From a checkpoint of a small self-supervised image encoder.
Training: muon at rate 0.026, 5000 steps.
Data: trained on photos of plants and fungi (iNaturalist), 45211 training examples, 14.2 epochs.
Rows from block 8, named by matrix and row number. Each number is 500 + 50 x the weight over its row's rms, rounded and kept within 0 to 999. All counts start at 0. Numbers have three digits each. After the name is the row's rms in percent of the matrix's.
# k: attention key (model.blocks.8.attn.k.weight, 192x384), inputs 288-383
k.54 098:486526489440543581507463505407448482463489483551405577494476550499489500502478491504531567523523473504495462485536415470397404567519530506435446466445541549533481464478469504509505510515506384520456503545427452605513421521517464524411519491408336509568526591507466580432483389533534494494
k.55 104:521474456634525443497477553559464456504572438508471446479488526390526443474490449563508526513426492512540511501489479521555544470499393506494461529549395532476454513502556491486513494485440464571432481479409509578533494503424452566544474525483461666413460473475561582534557477550360471380
k.56 097:522439646444484513516578522531593507418461526491505516510483564469497439533501582515441517576503518517579517555625460550466519526461498512452645444487541548467439499501567462467476573448463579577493521444480459441374515533469500416543491389483517483502444485441492387471576521596556541549
k.57 105:485529561499504561503606544342527515483459560473421524620471525670507499426497466560414456572433491563495512485579508529484490463553509482534493465533500481474492515438462485452569497498452496469472527560499522546466522535474518547484503542454484531584516539493511475550586452509475462523
k.58 099:450531437507512479506509505508533575435512450545470492458530489449518482594565568555502663463588613527448533572472491464586521512484407534504454444502443555469460594566424503497517454438438502483468509466578494543606496542505456456519529535509518448466476508549541529401501445507578509519
k.59 101:529578479470452471617452535622477490511455512444496514438520564527428435511495549532486540537429487545467498509434595511565580512548535492485430616574467536517419453458474497472502448553481527463560464528438455458484494514600414502406474606459476563542482495552468554541395579472485518456
k.60 100:475516462453580554578595489510475559519481478512454517505544465486495563572460451498494442504487461488521520542533480555423519511437412427525456571533461475523597507521544460552559554414555447542430549452497583536466510513457511562451490495522486477415543444537525477577500467468523443508
k.61 099:523526507549524440595501459563501501516510405577516422485456483445517523538440578479516550494507471499476550515535562481543446498397447535417510478440417514487553496518499474517428418511484479539526449537566532520561498573423439383551538526573471517441476409517520478410463506513457482442
k.62 102:543517553510468575585489565524571461566453536476472529542538522529437505539474546429442505632481482528546462453519544510556454456491483578412404606635485463535461447379499514522486418552550479516560470549464535489523479484510419464556499425400399415533492489432463438563588516456536493554
k.63 095:469517476444545522465493544537407489509530375458517453561539484518491513490411504469488517518473445564534423382528456490537481472529476526459527532522504552512530463454558565474414562432470539479452479507496439463469483546491556460440524446450473417437492564421603424536500475462366510522
k.64 101:473436505495506452483606517560522440549531513583498490497433499499436515541569529496516504457432410552524403504500580516438413525461510451452546461521461458431492456442471534415459483412450484595512457483514533409540458493508548494511429409520563550469500605555469524544514471493494529512
k.65 102:602514495486487470513601545573464475535467426560518442519373532481440489510479592559447584550564447520481543471658516513619511475496432505492581566530570575466456530512479556580383501493485531414467470516461522485536419522567475550463485461489507442429464448480560498592501537527556523551
k.66 097:485426428485471499499587466465539421490574450475448496524598564451486546431410493502498487508473420481594532587416449460543455458505570516445599470505507471548509480529506430522510489477506474582398552512460471466525458501450518529500485553450471504479556453477484539466452534446487513474
k.67 105:454463510512528542551583512519583519520464511467484492514473437477503517463587583468497398522520491457504517522552523555472523475464449434547551468460531560436400488391445602550482487520496493464489559450543464442558531591537543474500599533450387475446496483482502508495566562457462451446
k.68 094:456492480508420487424491446458591425518459539483486503478517482494501454524555563556546477449389491486528541499605538600506469541449489440554521491506437517480511500491480514546422389584548465520444472504456563578465485576437591437410484453616601557460510444499424437528524480501553452483
k.69 103:572529406541604432497448512394559520446402495540435422563444537494596454513561497484387497499556519448488523553518582549532517510505504444439482463556528483500523492574526623445508477554510534552480517467427520495469465403489457563541529459445514481464540585495461497443507521579466524491
k.70 096:559475533526552479501519595453558593455467452531528510497458471506570505493526451432461534504537461539473505415520465505577555488558544508439478571579500466455490523542529567446475524520561512413533444510504463562519547547472470562422518501609522448561589482457475489525436469480428545591
k.71 096:458568559563533501481470553477596558522480541504605539464488470519459465448475578495590422457432580493481569513601481433412478483516590527511589465567487449555547528486433488445523505421475514547493508516519544526437515428505551476498504491435423509514445444508591519510441507551531497382
k.72 102:520467536400566515484565550494469447469550412586466420467581481520502477438433509513455506447555576474430598531470555442503488444490552479435534380461524472561525539597513465559542590545453555416461505560495565495578467488415400422444490549508476510473512554407384631423457464600513434383
k.73 101:432431610440507475438428577479534446447481544430433424519489515554534539488456547462534593499525449500426499457534435549389501525586594487468468581437499508520482445577572466516578531533460537472496569505487562482490432472453610472537523439491561458540473522518509472456472557553551582534
k.74 101:543455491566487424471396543520534489447498510572578464483519520489487443519543506460554538410574458521501485487535459518474612546583513452535456451437442508571557410384484579496632449532480470510510504497544508493499504452544456549495509531502420488558519509486433442495499522475608496542
k.75 099:487568528482476432493598568526444492478554481415435453500544512524503489481496507502438488479511450369426553576457455484551554405510575473534559509420456604488554521456513513529502433513448462452451522441549517609429498499562545511426533430462569502526602488570534501473473510470466507561
k.76 096:523520462469533462471552578363473452427472457454450582372556502458494521457531540432518485513519502508510615453497589520443510502452563535491530593501522520481487553559533504486529431389403516610442428567505454541554530514486493483484487413404506482465578429504528496480417441570500539505
k.77 097:479450548477518530409491476499516422495462521543347465504547465473417509516446478485490483458536532484391448460454528395555532468488513473405554499568585533535485544511440511577446518477549529461427576570607511548528503484559502414421515444585462553538471457461468505514546482461395444463
k.78 102:480493499488518550380435481429489496448584520506513545484444502565465604533638543475490432465546538553473498473561504516462511514506533583555477591548426562518507484585413528570561549541561464471468451400537518474449512507569498567533461409573453466472557578467503524473444455554544474467
k.79 101:460531400601487522405470450504448464516536473474552450489466538534562518457609501445539452420557394547550392424543536497410571498543451483511439515507537403457470456493538526446458555654488466523579387477564516538442412489469523525468498504531504539484511497482511463513437431582412511515
k.80 097:521517502538486484508560507445487619399457520433495534477443517493481558467490485404541503527451485478539546452497512508485463567453483529492507556541459530472493536559503546553409569508431405516484460482455520569401511480590441438484447567505517603477511452483539569517526456455552484581
k.81 110:479551441455511518447480530536481486509493540569468489511451506445503508470424595554491434501531528376485473400477598540516529527426506503531489536456557495515608508493480476484514499440557465557493498524507418448468468521543561557493644416514532509516501449508489538516490490477443543491
k.82 098:541530417499471545538472585412484559506515452511510527518518486503469441440462481368465466477492511439456609444461493537499486535507466559519463506502424440502565455456515536409514487527505492551493604515356493552458528598438492484549467482500515551494496432532474397506456493525391539513
k.83 105:490508463519518560574442488440443585482466498501541527478463526556618481517517426429484545497435549462469417440529519487411449513631485583386470538534534467461475509409450473427455496321491408529483518453544467421613525494536507458447431459593491498539557527456416392551560427556515520464
k.84 099:504508434517431480505562519475510487594549478536551585549505500473531505450561501465447530460547494482421404477470499610407543492488547559513576456556450497489489465421483572430582493472453401523466542569512437522495556504515435489480502541473350544531505433505401449441507431503526557454
k.85 110:478519387527539471508534582571435530505564539427458524546436535489455568482475593490493603455497478536498534522489489550592527582544568494464451457557452534566493440527506480512546479460535468505543558472445414536494561491550461477529605455465590430537553571503419500503485505428446563400
k.86 098:565534465488478442509476442478451555556496426413470533465492543516533452602552547519538457449430430475365523448543543547475651599537530516516493497461514541508463478437463512593513468524397479461497522503455592466404449477490433520517503464616482444474526451522435428566496521531503449508
k.87 096:547482465461502456553425469480493507559471522473532518548442438466536500429538604453454495421489408569544515384482522509514544469513469514536528524566496496489526530497396431596475524497548415492539490472510519546573551507420555517477560398399566424485485412501468548551575478519441512479
k.88 099:500486447532473434493437511492529493524549418609551527548529421482487541568501474557434516481482549548513524494577476612541461516494576433520498502572463520571554585493433441362507485460508457551441473415483477563519465512469646499532554477535524511352537408611428500494438513517591547501
k.89 102:578431501403463499496452511525468499469555423477443533500504514447478455474540552577470527431442543527598455531440491551443546444457485437503445504631426441459494554434460447491583518496520498555452468448493501439540496464485496506517452478515513484555581460494613507481568467517508451477
k.90 101:470577525490575473552546451602521427441513457471520515464522493553513480556544465418546540496563522512490458524558553464455560531516515597421481542418572551483514446496536473417493520582574529477464529504540401500436549504573434573518417493478557476499548531478442505502473601560483429576
k.91 105:532557441489505354495434582393498499616415443449487469491576513552433436474434461507562616539505529480473511454452451554508518468506540527544587485595507569516552515511438597416488506476507533420462514588397524444312550494474408452499472469492506460478493552480539530499464518513487453453
k.92 100:522502464520492571507472516504558500445586540430475534528478548514520529556590483412513530470490590564509489508454490395434571465548442580545600543444548576503449545388512519501468592421524566457471487536525469454607493640477446532488427524542483504541444522485542397479525450537485535447
k.93 095:438443552444524529552557481563463469464499553507420448423512488522402556513510426539535434437405491518435551498441529445488526458493531547507524547565542560426527508572505555472503470544430486436450511527550466467555491485431549475519492508494521429617486507526517486453529552568478484572
k.94 097:486616465522452496418488473511518408554486462468519468522599597522619479490507576461509468529558540476494514509410534499509481499492592500460568379589506565465469514476541571482450499570414474510587450462523502567503493578444502504525506536506533481471471494494519492550622497432416572483
k.95 102:508519462451491457471518509466471410495468452481537453497521501510528411495454583472428474538450507456579501532509477513478525509450554494540541502495471528437429444566504500492509525439501456529438489581567350438533564487532463571556506507454529457477419410475482482522430488503469434560
k.96 111:587516505510468533470560530559439564504524455469475506440482493545500482498485484488536488543597523454543552558515492496453522430549573478563480514490625527486537563482452475568414462505429484419516496520427512534522475506506468524502466527543474430497452451452508504525468510463570421482
k.97 105:445495499465426504462477513502445535623494554500430458428473606546465518505521485508468488381477478447572456599489532544496456471389571496511598542498526536546462542521472512523410457547507546503429507452444487473437491511480448445490520537446524424426490545504531529396505417503593433540
k.98 089:483481544532552510446545473564420455487532517535545490480408524426486511511556540551562489493503479463527449533457456412531393487529434460484583478453494537585497510555511493537406492494464577535428490439452525485513561437484523464513551592615493475486572451448568451384555465496467472459
k.99 102:543514470549476587460594643607366534366548488499459544475437495452551562514462519454538598544552525526525502557602430430525448550509497537497483624527473450466420531489473547494553520467486602476488464505458499510482514537420501517447432484468550443488554526444612500538568538494459432480
k.100 102:537493437487555481539519554585588538528592532503419485452509512429483523502460444552537500505451518506411592536526553432513435473446562460470550504475447522515522472519534483557486468498463436511426532452505513452575461549477553481462483451498471536528439449620457514501501503516556561514
k.101 110:542548528556537486486562447505509564461454447531473496491462489522479446487498483405485436573518533451556582525525418468517405552374425533471467469509567507510480538339507570466540527432552497450496485507383452529589537500405573481580413511455511543452451577436531530535515584491544419476
k.102 109:470490539535453471559565438524451606497527457600488451533509433532470489543455573536545437440524511427425533528497533540512521504421508493486489517454561443562450488486437604503539465423439559400370581503503456524515428520468564480561496579482549466582383479465512591502512453526380650463
k.103 103:534480572489517537444482515576548540438555516468584492499586476530510481492526479477394542421468475514543473505396487524478518443514367398459448534561492566513538420524466478528480572535511571549527546516447503487512492428514571539483538529598445542574459496491500393460530487489435524455
k.104 094:459361544472442563487507475501548581582509523525472421463542415548568501394545535554487482489457524505497510539562429504410494508582499516430526557445540468433490585482553450517542343499572478544524568520489578488471494519509593433459401486473474619450512492514444538528576496525503434542
k.105 099:506507502563531460558571569558517550591511631459547464501548571515519492507545493531429426467550537519381535375499508546479466499554478494468513545453631560555476584541570520404535483456473495471485434529496474490466508496450474466539506423544397482492488540478465524553502558528597481465
k.106 101:515537400553577476438549508569547510605521570478497442425490557445576462533512551441449502492423455396493479475444497470454541550477541566572526440524509469541524460438554462476488392473537451443441575513496512464595516439395428424495529473514457494498602480437557518497472526559527564537
k.107 096:481502453525400496559512509508572520527474526468511605477457523566542432405539546498585549545522531466497471438450492490474438502530482415449544370452442454560510480556506508512544438521452442464471409577460564487516448556535483492512567511462480541532438458439463548505539555502453474485
k.108 102:410471496567488444412442404490521439502515500505598522522556448520509463538560606500538494494532476492542500463547475477496540570582419511551483492516526539465545428477472443479553466404478385522517547448428433497504494537528577566486415462494497489557458535515410555519423411419485524503
k.109 108:556451467446463494442596539487473511478466478417447410393479611565485563473478545448490544450554467536540622462456542515574453526548413501529579556494477412461564464495595442526512560490587559423576446482483463493555513454472488421469546483530425458542532498520463530488530523519445476430
k.110 104:447441510537510489537581505610454477454466460519521541492564462506491535538531408463476453481539505496480503567565523493469435480539483471507533483431486494537448477604545493483478538432459555468516530603485562503570538560504544497548610491586496559466555519496601450456435500508456510453
k.111 099:540515579479559437464509523532489563514399522529489463491453490583481507528467504462474564488506498469521479489451499568529494352461532504478567476554424592492532526506520504481427522477468545452487498499482594476470540504526510593449510406486524425444607431473581509569490495523530458468
k.112 093:489536473487543441570543545485473567529379516484548492566476526573590483487432465428471371540486492465582401509538543481510597418380492572523413544499529535442514448483493461493591508470484453501392428427481454421532492478464497501503583446582505610538423510530522526480478472572486502503
k.113 097:503535533494462495466536433564494604542512489595477488464564637442512407468452506424477438519379488477478566496515436557483437548424574554535530434507423487505592454403565476495418483434426468386439486487440406560496525407437506465434484521566568430515571427508496460500452520447578511458
k.114 097:438514510479402501507490474441425435522523518453397538419461472504454545449530498377532471476463571470498520473471411479484544415494498513472488452490610441548528480601535529497414510531459619518456449401400403508417528543418444559489427591481484580472460470449530484488559470467535484542
k.115 098:560419413506394503542447528477461446513553489458505491563559464470445506570515514506489503504598441505579553452420445516498504503520487518569500624503409473411472558572474578440416422548532542594440566467491553466504509438549508527441447457512584414451466539558533520429374481498532555440
k.116 105:520410480460433514573510559493485503607531506537409514548470501469514413504426504536482468443411502504441524563457514560475524569467505531506467448426555592550508483532542481479571524467494510510505472524457414461468423463534484412512460480506475573541507470453464527530476475565373579509
k.117 093:521519477437567453556541458482586492403514527498453429553503550441459443494470500531509481478534557497518446500567435610450472488445465482526597588486551511470428516454522569474553520561585550588476492468527571522480543526385422526490511547413517479517490508512528474518504499553498527558
k.118 100:470462444445457429433424507474516489475578435491511550522457529392346397547545530472596493495514484552480491501503483474465519455522479439482490492528548514492581505528481506471405516527493556530507471485520593485493555464607379464437506561517505523480488446491450526437420487514472517507
k.119 106:430521528512537474586530500503432485424485489473396535479499514511485447469576523497571609556427580448548519494427523499425552477557551508458414502524506489531545523454540455563482512565471503402519376489490405545468460492511452509608555506457467470433527505542451545375499598496491477559
k.120 093:519510475544458483523506569530471442438481515518491511523467405427506527534537500473459485562498484369470466549565583364435555517507529568652475543569511502596533495405525511552572419504526429485478505552453442428547467428573493437466488377516457509487474456506527519536505445446381412449
k.121 099:553481492451464473442494515505495480505652548561491416447476468477470424484489550557363556403505506465452500495484472488455383473509477481448533479506534565548427543373467528478391382511446522535426562456489500464562521436574445475399495479549565509480519514486538548477561517447495576515
k.122 102:481556473473504541537408512563495566441458516516492445491518509542511464475467519469480552524458470453423516537480588533518406527513535408480463515521486464456582551537528485444481557515465448468498540473539552499546498533496517607520468477591632453513452494508521573374507586494489519545
k.123 092:427610406510511563396515409488524482535513529492471508519476591513544487501512495511566437504526529533482464421507526387592561551465465515486567582547475606495577500527492483522512402499464494455456458565549482556582485608450450467518486511457443565481562537548488544458535521530432473490
k.124 096:448497451555503569435491491568531541486492587452461437484488546552478514494571503561465569446386489504539517437531511561508447478495538522581501548512467538539531503492565510595531451545476535465535549545507453476484519501597552512568465479435479529445498533432501432475522498423521545481
k.125 100:529445476534531498515596473492454518512481562472536485391538373527392484475438576528445449445471478464485491476541515551559481432425506416566478557523460569423479455456512516425419520594446539506475443528553522425562506473518406447480415426527475513520494653530368412484564551464486523565
k.126 100:510567535483499461480492470500520497422431442525459481438539480452443528511583539483496561531469526472636499463434477544521526518436458495446468636607498411597473504469473506454498486368481532409490511453424582543424547574397531434556601448543497479461516567539468525521576472625523444560
k.127 093:554529442550497481476548429572546448451511435438459488533511424511500475437511506485473460516396414463625461453447474499527480462495550475470467452592503506574528445518422514456457422559466464436441482423546516527457428511579431471518556573539465473508551513489443577507573500572459488449
k.128 095:524594447581575417459442432564474396470427553431466559420566558464383526518487529450550553520456449443522500516476610444556501550644481485480562477559500568529486429507467517576494422567562445469518446457472464508518457498420536509575570491524541369521501516597547544554434478393527580523
k.129 093:565488408518548462594469509488530576488437429452591579561489487541585514470442561436503503393577460515524529518460611531476483531577583492431442507457491477443432523484511498579495550507521452592414444478507489533417504531452458511433421447387549516527533508441548500459446557501454476505
k.130 102:500481538430483513443444486561522452569485502433499466510484527559464509452477503463495456394452441400498479454412523429475422480571453387458480536552579392580505529593504571500503469513476475543591412458593443472475471471422490497501509480505432518481413558422469462490539524449441503511
k.131 095:536505492508511448514484533478418588522416449576452547430521461571463515466471562514568544441454522440567446583414532491445512444466466496445399551524578452494517425508521489463521438446510438576556548470436499481537475480535495567532512519505498593501602495435537525522478593525491439475
k.132 104:382475537481545512504463483527510542495539519492495497519490527432520509531488508417482507505427447626469512518514522564532593549468531456431429493550484509486493560517444461443439443542490443576534526540487572586530482601531426537381420531493533482443522456422582487445504527456479461532
k.133 101:449493579448508511409532513521470528507537625487551500500524467528449491571535559540464539470529529575449473481507532457428423473593605446468455528543490467515463553449394409610547516476512519484523520540520605477406424588439536392531456519535521468517479457538457458510469454469470528489
k.134 097:497519409521529491513522487533600518502481469512491558508502479516452514485489445508508531591522419569542532555525504537507488508591476410498509461442428451513517475485500509477583420490480494551484433498434597478492425539534537457472498520461372508567432588515496444434509555515614459539
k.135 094:472514581422505485525397519475551492496591505507546459532465480514463432504460485536588490498567519541420443541458450412447527435564430470487495392488505479578461524523478548460422464520460512564585498567509499518531464460480454489540485525534523492519623357497418480532574497526538561581
k.136 095:550490459463429415449489538494534638541511424423609585420535513548619523518473569478504508431478434445337468562521482460475481495438454580475482484489431458411556493453446539510421495491447505495581478439434555445447551420510499462491368523548526465542486484510508492575431474503398527427
k.137 099:497479370523520429582583581470555447496537501491488513454545505456585575432517534500471552507422538487540451530634522489611496502549539507580495465562541519538487470453499521499473564515502559450483523479540509405454492468513456524527549655536439556452482537484474407462551541541550597518
k.138 098:520482546429504482519506460494533518527495483491460481484533455575557489553524623538429482466542480490519526608548438544466478488623510491492520439450511510546405421482476488501524402490553544478437457525454436464427524477408394584530575545460464510542557483550560524467560474538555517516
k.139 100:471451390545510488597461442522431513574530488465498552405363510446383536538566518457506530498478479495440559466469465429389461553550516543575442561655565541477580473425362487529479448491544541429539564478555548570580563491467406492546350498573527471478478423485506506544495520535487489408
k.140 102:485464593474529562490501585424404520534417514529470420526441460627526556537464429421440499494553433581559456580562523477456463473459499531504551427541515504438418501477558510544608547497485557525458498466475502549520488471452384468551517570477468455493542537474521520470609460487399504472
k.141 103:530502505549534443525468456463552451544480458521457555525610405460563440528385472606542400423457453502488489435501442440489493529524532490461409571509559458508438531500468518530482448436569540508474458532529626532527495494497552454503503490490550510565437548518479552514422444478535488394
k.142 097:501490454515480458512528444452501563532437465476544450545445545472438456559502445598464594442436459537498473454598512405536547407480474483477488561591563473460516407519411566491419496491507403542459515533444523555494441556396586453497485579477468545513407632467511504483441531555482601520
k.143 090:525471600420603460535417473482552496509595470460478556479411470475441547437441494562493476509437523557556493565594503508482509575612504556494547454578515535442448472530416482373543577469589454576568412480476470479451427622558501428539554503559468590426589488521447472542550569525486505544
k.144 100:453545495447530448543558513512545510541558455456449536504529472532489479549523464496437438513483475506545489477541431513495518492506567542512534470565446586584453489492539398487562600486482537522490448587473504429551503466574519564440499540473505589450506523424449502550551569500489547458
k.145 104:532456513550552495603467480490501523580498460453467491600522509484431456566497481587536460457489487443474412544526469463515544426457512489508437521505501527516564458457570513585497458467528545462458505490488688396453475556464529433551495476476612489399517549490516525628549497542505458523
k.146 091:549480421409568508491536534446469512446508547479507551542447488563481517520449542586565519396442485513492545429519499477415486420527456490575435480549573483474537505491437532529479484601473453559527553500505505461504508488449454487409569468480518462533645518539549486468516508552450461457
k.147 100:504490530468515499542496566505546586548577532479561424416447522516512466483503489450487484595556545427511468539486477482528503470368472515554525522458472529541538436481496436426557514454474504569456503532530565522556511525535494498532521467506525555530499440561509456470564465586445485463
k.148 101:577474594501437522520473448455495467530495487549518518545518597463509476457465484471487405550410505554488519459502411535473467523482570541554485506587482439424442513510448483482476500506504475490482575610470553444417491360568613543431476553480462440531511429554612433451524486502506456595
k.149 094:482491418485533454532560537519539516563436631572464586447585548507491548451549532473414531537477503530521512596516519524438565355449454493550618542521464528519514575558521475562523478535441453437466454476566503372421586441571502497523586545446357554581489424545473456488473502515468513440
k.150 105:454582421430494534360543532508564413444537498548517515466490579533483462545433468507556488555586507404546448555480422498473561523502543451518439534485508479449516488578452553519627486503419576553534526533523501399532614521518446563474516542618477444537435530463465506492505525513470528562
k.151 103:501507482593475511567456478492405440486554390531486475577441455517486543544496501486481514464460448486496591486413497547482491483512520495474449532476514583461562438468546526505415538518482408556441623424581472446507429450501559495496514486562464476492526466430537521488479519499507507505
k.152 104:468504373530497515492540475591552579437525512482420508560487522539559440435413377506499450496526467451515428454528473509500471524539614455522535504421530484404484441420507593478512483541482614541551546571497501448469535449495422518521519503535512479458450429503535501506528483545529531502
k.153 099:486523555496474420504507483519498527494408515456470393429500507453454547420528583460540478424420549425435473486498497621543579414518461602493456489482482544549440456501480515537508471495490498560460462535497484510560502581559517481529444485555460465464499499522462454496548461495408500517
k.154 105:531532548450418535494472591543448475572491556601477497547544455430462608630533479488485504503499480413496464390461492517473525544486426470417476544517487402419521507434577554538396404484580488549504601571492514623562536556384442489568426485540460503448463512400580514501435454496519481463
k.155 099:516475421480477474544563431497508507499517462524561558460529475489520476456521502531530485541484508529509495481569510519434515543412521450416544461567490489442478507480527419483487515460548550465533497433490513523482535546506438465420491484453517494522479471555398521442471561604490522444
k.156 104:481441519416502409529482541490488498504425603532512455497443480469400497445508498542513450523443396408489531510494559469484473493446466481451460501573511519452533555497537459517550518485580529513459537538544485455475499551517451533555473421510511536509439446419466454420515492486485477470
k.157 102:481498471474505590458613505506440519524510448522494497605545476543498474494464540573440438545501500565538508488485445518533512504475519558444520458535529494388546519452597424427447495448531449489437469413439493568569547541500518464502476530469535568475463505456496530504478515462478525479
k.158 103:580455394459410554483490513490355537467512446498462495531496446397456562570464455451526495540464469490403530448629486478512476571504516498526447438550464558517484540616480467435538527445475455513525481553536511521460525554547502491486496471560508529415579511426490552421461492491536538577
k.159 105:532506551432542563545638379447457526455465429558415548564522494428493532482469586422550500504458440593464432519510473565539550543427548492542510555602445441491644525582442545509458474558429463497496456569524554507433567479539463426486504545462527556451518536559472465533493444525546561552
k.160 099:482408491568551574559465577513403427524494435451482515458521390571557529498604598454574508575592562528506433588489523459508404495488496513456529359490497479513465524511452506569531407576481536553528488562450573546509496522559502543585441539580521464498547527463544565454492471525527534559
k.161 098:478489563476532513487491498457468478559455461521452545561503501471522488563519463519545453404480594345488505532523473477499655529489470547567656495312537548505516521419424572515442456434514499484580465463503575498522519516508528536482502469539542520509478466571450460530516469503521503442
k.162 100:530521442505466473508515531507475566495450479472590560511554499451556571491480549424563603517509569444502434570528505424517525537513515495504540547516429591472476434535526491510486494432532462497489465403430576522466523586496476516480469478546485492405581554475503449456461476507627356474
k.163 101:540525488491458512532453474454518520426527427572431470531507611587430468562532529563512498532441501483561551483475498532560576520542558480461498556521549521458450505444539555505506515575450478508525545476495493479511514479517507489521509552571603462568528370468584407509467594425503546490
k.164 098:474548453578523380561450408540461526476550532595497524474468409454417468568469518603543476443468503460421435455519408457483444513478452437528509512435499532570554405590473551532571510466451455534477516449559595448537492497576479536610477469588437497458472452533546442571462527529499426458
k.165 110:470599462511477545512575519560472467440515591499525552494445561521538498583467506452492575447536474488443596471453511438486537555548605530500584479496493562443516548525514544486517506519490477567553474420517577537558505471477605481459512357505560450547531424379431586461467473569569515458
k.166 101:549412448576543521589447482449505504570429491516505489485453417570531483466554475485527482520617559353539540449519531435475476440498484517505508505467481498503517535447491390425473499558555492561610416594506558531455483608497548469367508429466462497507495566451420483531522458521398490511
k.167 101:600533440501577502578482515508555508543517491476504405559499506510563509587438528517467572605518528487480535550498518523489474465559629506483436426545502576499400519476491455536476476542558501356550514542553488405531496481624539503467466493442541482448526467400442478567447522389554459501
k.168 096:436474526543481490491591552592427586490391580513457495595486558515503441434424484572590536477513576423450437507453506615531443483491441547485472490559530579474434530437509597527525437486528543445564501486644457368490533411465622531452503531452487509498433438531532540510553456509529461480
k.169 104:449484577530425448477536416533428512456353444484504458507485422489546454536500488541550518524488563496527412501494488564600542451563489426575494504518526458451560385501528457378510580396551610466521537479535443478493474547521458473470452582439450476503472452446519484435499525448525566484
k.170 106:419513596441504634523540571575483623554580495565448531487394528523475547530565481486531468540557448560483543394544473526567376386497477531427444477532583454481473497516510426443642453434452525558480516437551511451617564519539502472408470467424529559524608448468457575467562443491532493457
k.171 097:585562395363498604561484457498474511545502525442459533503540630572489540561562612379484620367524516543452498463377492505580474485483527478478469557521473503551511493518508529521536467506374534455589518577547517479487440525506579468543483508547477461626504531518551525509486455504578458511
k.172 100:551387530525485521544504520491480537543471484519487517447508538429426575480472507582482501540511462576565436504468599493343464525537565513498463493453557542493447544485478483523511387471566545533458510467451417480474522540515503537537489590466565476457573511451378527464507536501576408488
k.173 093:493506474585411533582477506624499465504458497501451449552532410392471484466497496594444529491473527486450587472495492640461521482493515561538464382532604510419453595504576494446617473562556529438498430529498532482536445484507479555501459603479417451518582577535522508500509572501536502432
k.174 098:456420598522636474517391543522474488494412432563551432414636392488543540424553532476484467552501431478488482556491501435489551604543519453548456525445476487485578490514537472546421511478474499487455476437361537488484492512513537547480417538625552445470581500458474526504465480537536480527
k.175 094:481548539433452477464622451498501497590455533506460547587514584482545551539478502481584423407600538547544528501484533516466557488388430458514432480557532434516482513523555456579478473469504483515417518419496509568555447558573512479537493555443558555569450434507535433509572480446501520366
k.176 095:560456492474559463490434495528497521549518517510558501427466439442536502437544520474465471489484459425508483468491539596402571390463458502425430517497498415470509488468565619588584499394425480547478505501467507571494473489487504519528505475429528490536576425495446555522443543538578532484
k.177 101:469487536443472422455420558488508463560530556581539537467517514438506436551416541445480563418418471487464566454503522503582504418496578549478465499531431508581512518561386467499547474427467463529530529547577508547470517484490615453484390501471464540489438563462451501513582506485476518488
k.178 097:520532612509554570549606519607435471541499474466424549536500524509424501455449545506462437477532429476536465517482498532429487414512541467500576549481502498552438556569514498480479529439510430517477585465441541514569469518455586485446541562564565513379540463471418541457406518456579485475
k.179 106:485506587449537558499537502475572515498486478587498534457448457505555521482500520475565504591439475426483491518455548482595430469535348504509486533530517490546464457485391452527533407523441480524411499511503587529537552505537483437481591502488479491518483535576549513504544401505579528483
k.180 096:493541466525542501509430476483510563581533543431515433574538551623521523463606520525561540442401531480532460588422426441540416537419558521621526555465520533538375577449453523438573551593379469601474492543542512498499405515445490537630560558448602516597542460459558515411562447513492453451
k.181 089:490484470457553476484476534440537541501498559540540524462539528549456550492511585511491586539430596548505467512540514446384470476420568550492482554421512405518545533441388482482549521424457542520579460490451438502605537437475483496533554416503523479489431503513458388401446567476513459621
k.182 094:536560548414455489502446502561518455541428447418396560474451411520421505512486431460507536490519537457524481471509518479480451501539424503536497446552488447473510418559558471547557545450491560497563525550525586464485497526434465379603491510536514471506524528524440556545574537462500504376
k.183 101:482547421485411481496366507480465456421550573486516461469494494541486501535461434533510382524489441522471419405424495503485507462514532459475414554509670560492643485516333545508546458436451506485523504506520493520527496556496517522560493412530629468495491545507602481504549427563489493420
k.184 099:512463529566450489476466591415413436478474510394526425520568518490475514529478516439399523413544523474511499500413590498511450476575463484614484455529482489538554505514524565477475504536447525572410502529483458434560548498393503554458466530489564449482557534469503542509490474518488557527
k.185 098:454514471488435396617429517570487514563478466522524482467503493520433568444458541485523465474537434496514539603523516487487485500457589539593490451476482485448421528586499538493556497491471530448529490497517536506586530458580502483526549468543584469515527457505579474528510436474469521524
k.186 099:479529530545500537465456547558552550447495498520521471464556444534609536488523535468526402538462513479644472468580402484485491500464479521466478541472495390466562566457533503448525496503373475476512578511451385508428523564518502468536600510542558515438494559463568543410564576538486476461
k.187 095:561544519530446458584583542540482527555376412596529516515536585530462480567509541535417477564433412526564435436459442504519473496567480435630457516535538390462570569433477457514546481406530535447564541483377499493522525459465507514549431545599454506446463479475529480534436450520456492499
k.188 099:454505592436510531548527496475414536472502524517467553554483492477514512358488506570614401519519492427492493491601524505423442499515367518527541394509582514398494471472545500466528492464527541510509443442528433471514463619454470473518514477500584501537615431564411570450515507593476547480
k.189 107:483557538476474539550484538535515462536577496626448574381517440450470505483510523598583434438529515460638476449470443519593511505459409429475547457446524453547434501564489423432526402474525522490584554550517502573513503557484470502521565493469456518401514591477577444447509544448481467485
k.190 095:477440450481552498486612550518574479557500426404437559412461561437468504458501395542573495455468476470471574566493558432512460461472515553510596590553485480479468529489541554526414460492515410522544446576513561607436420540508500489516458468493482568531497438465533472549437456595508530543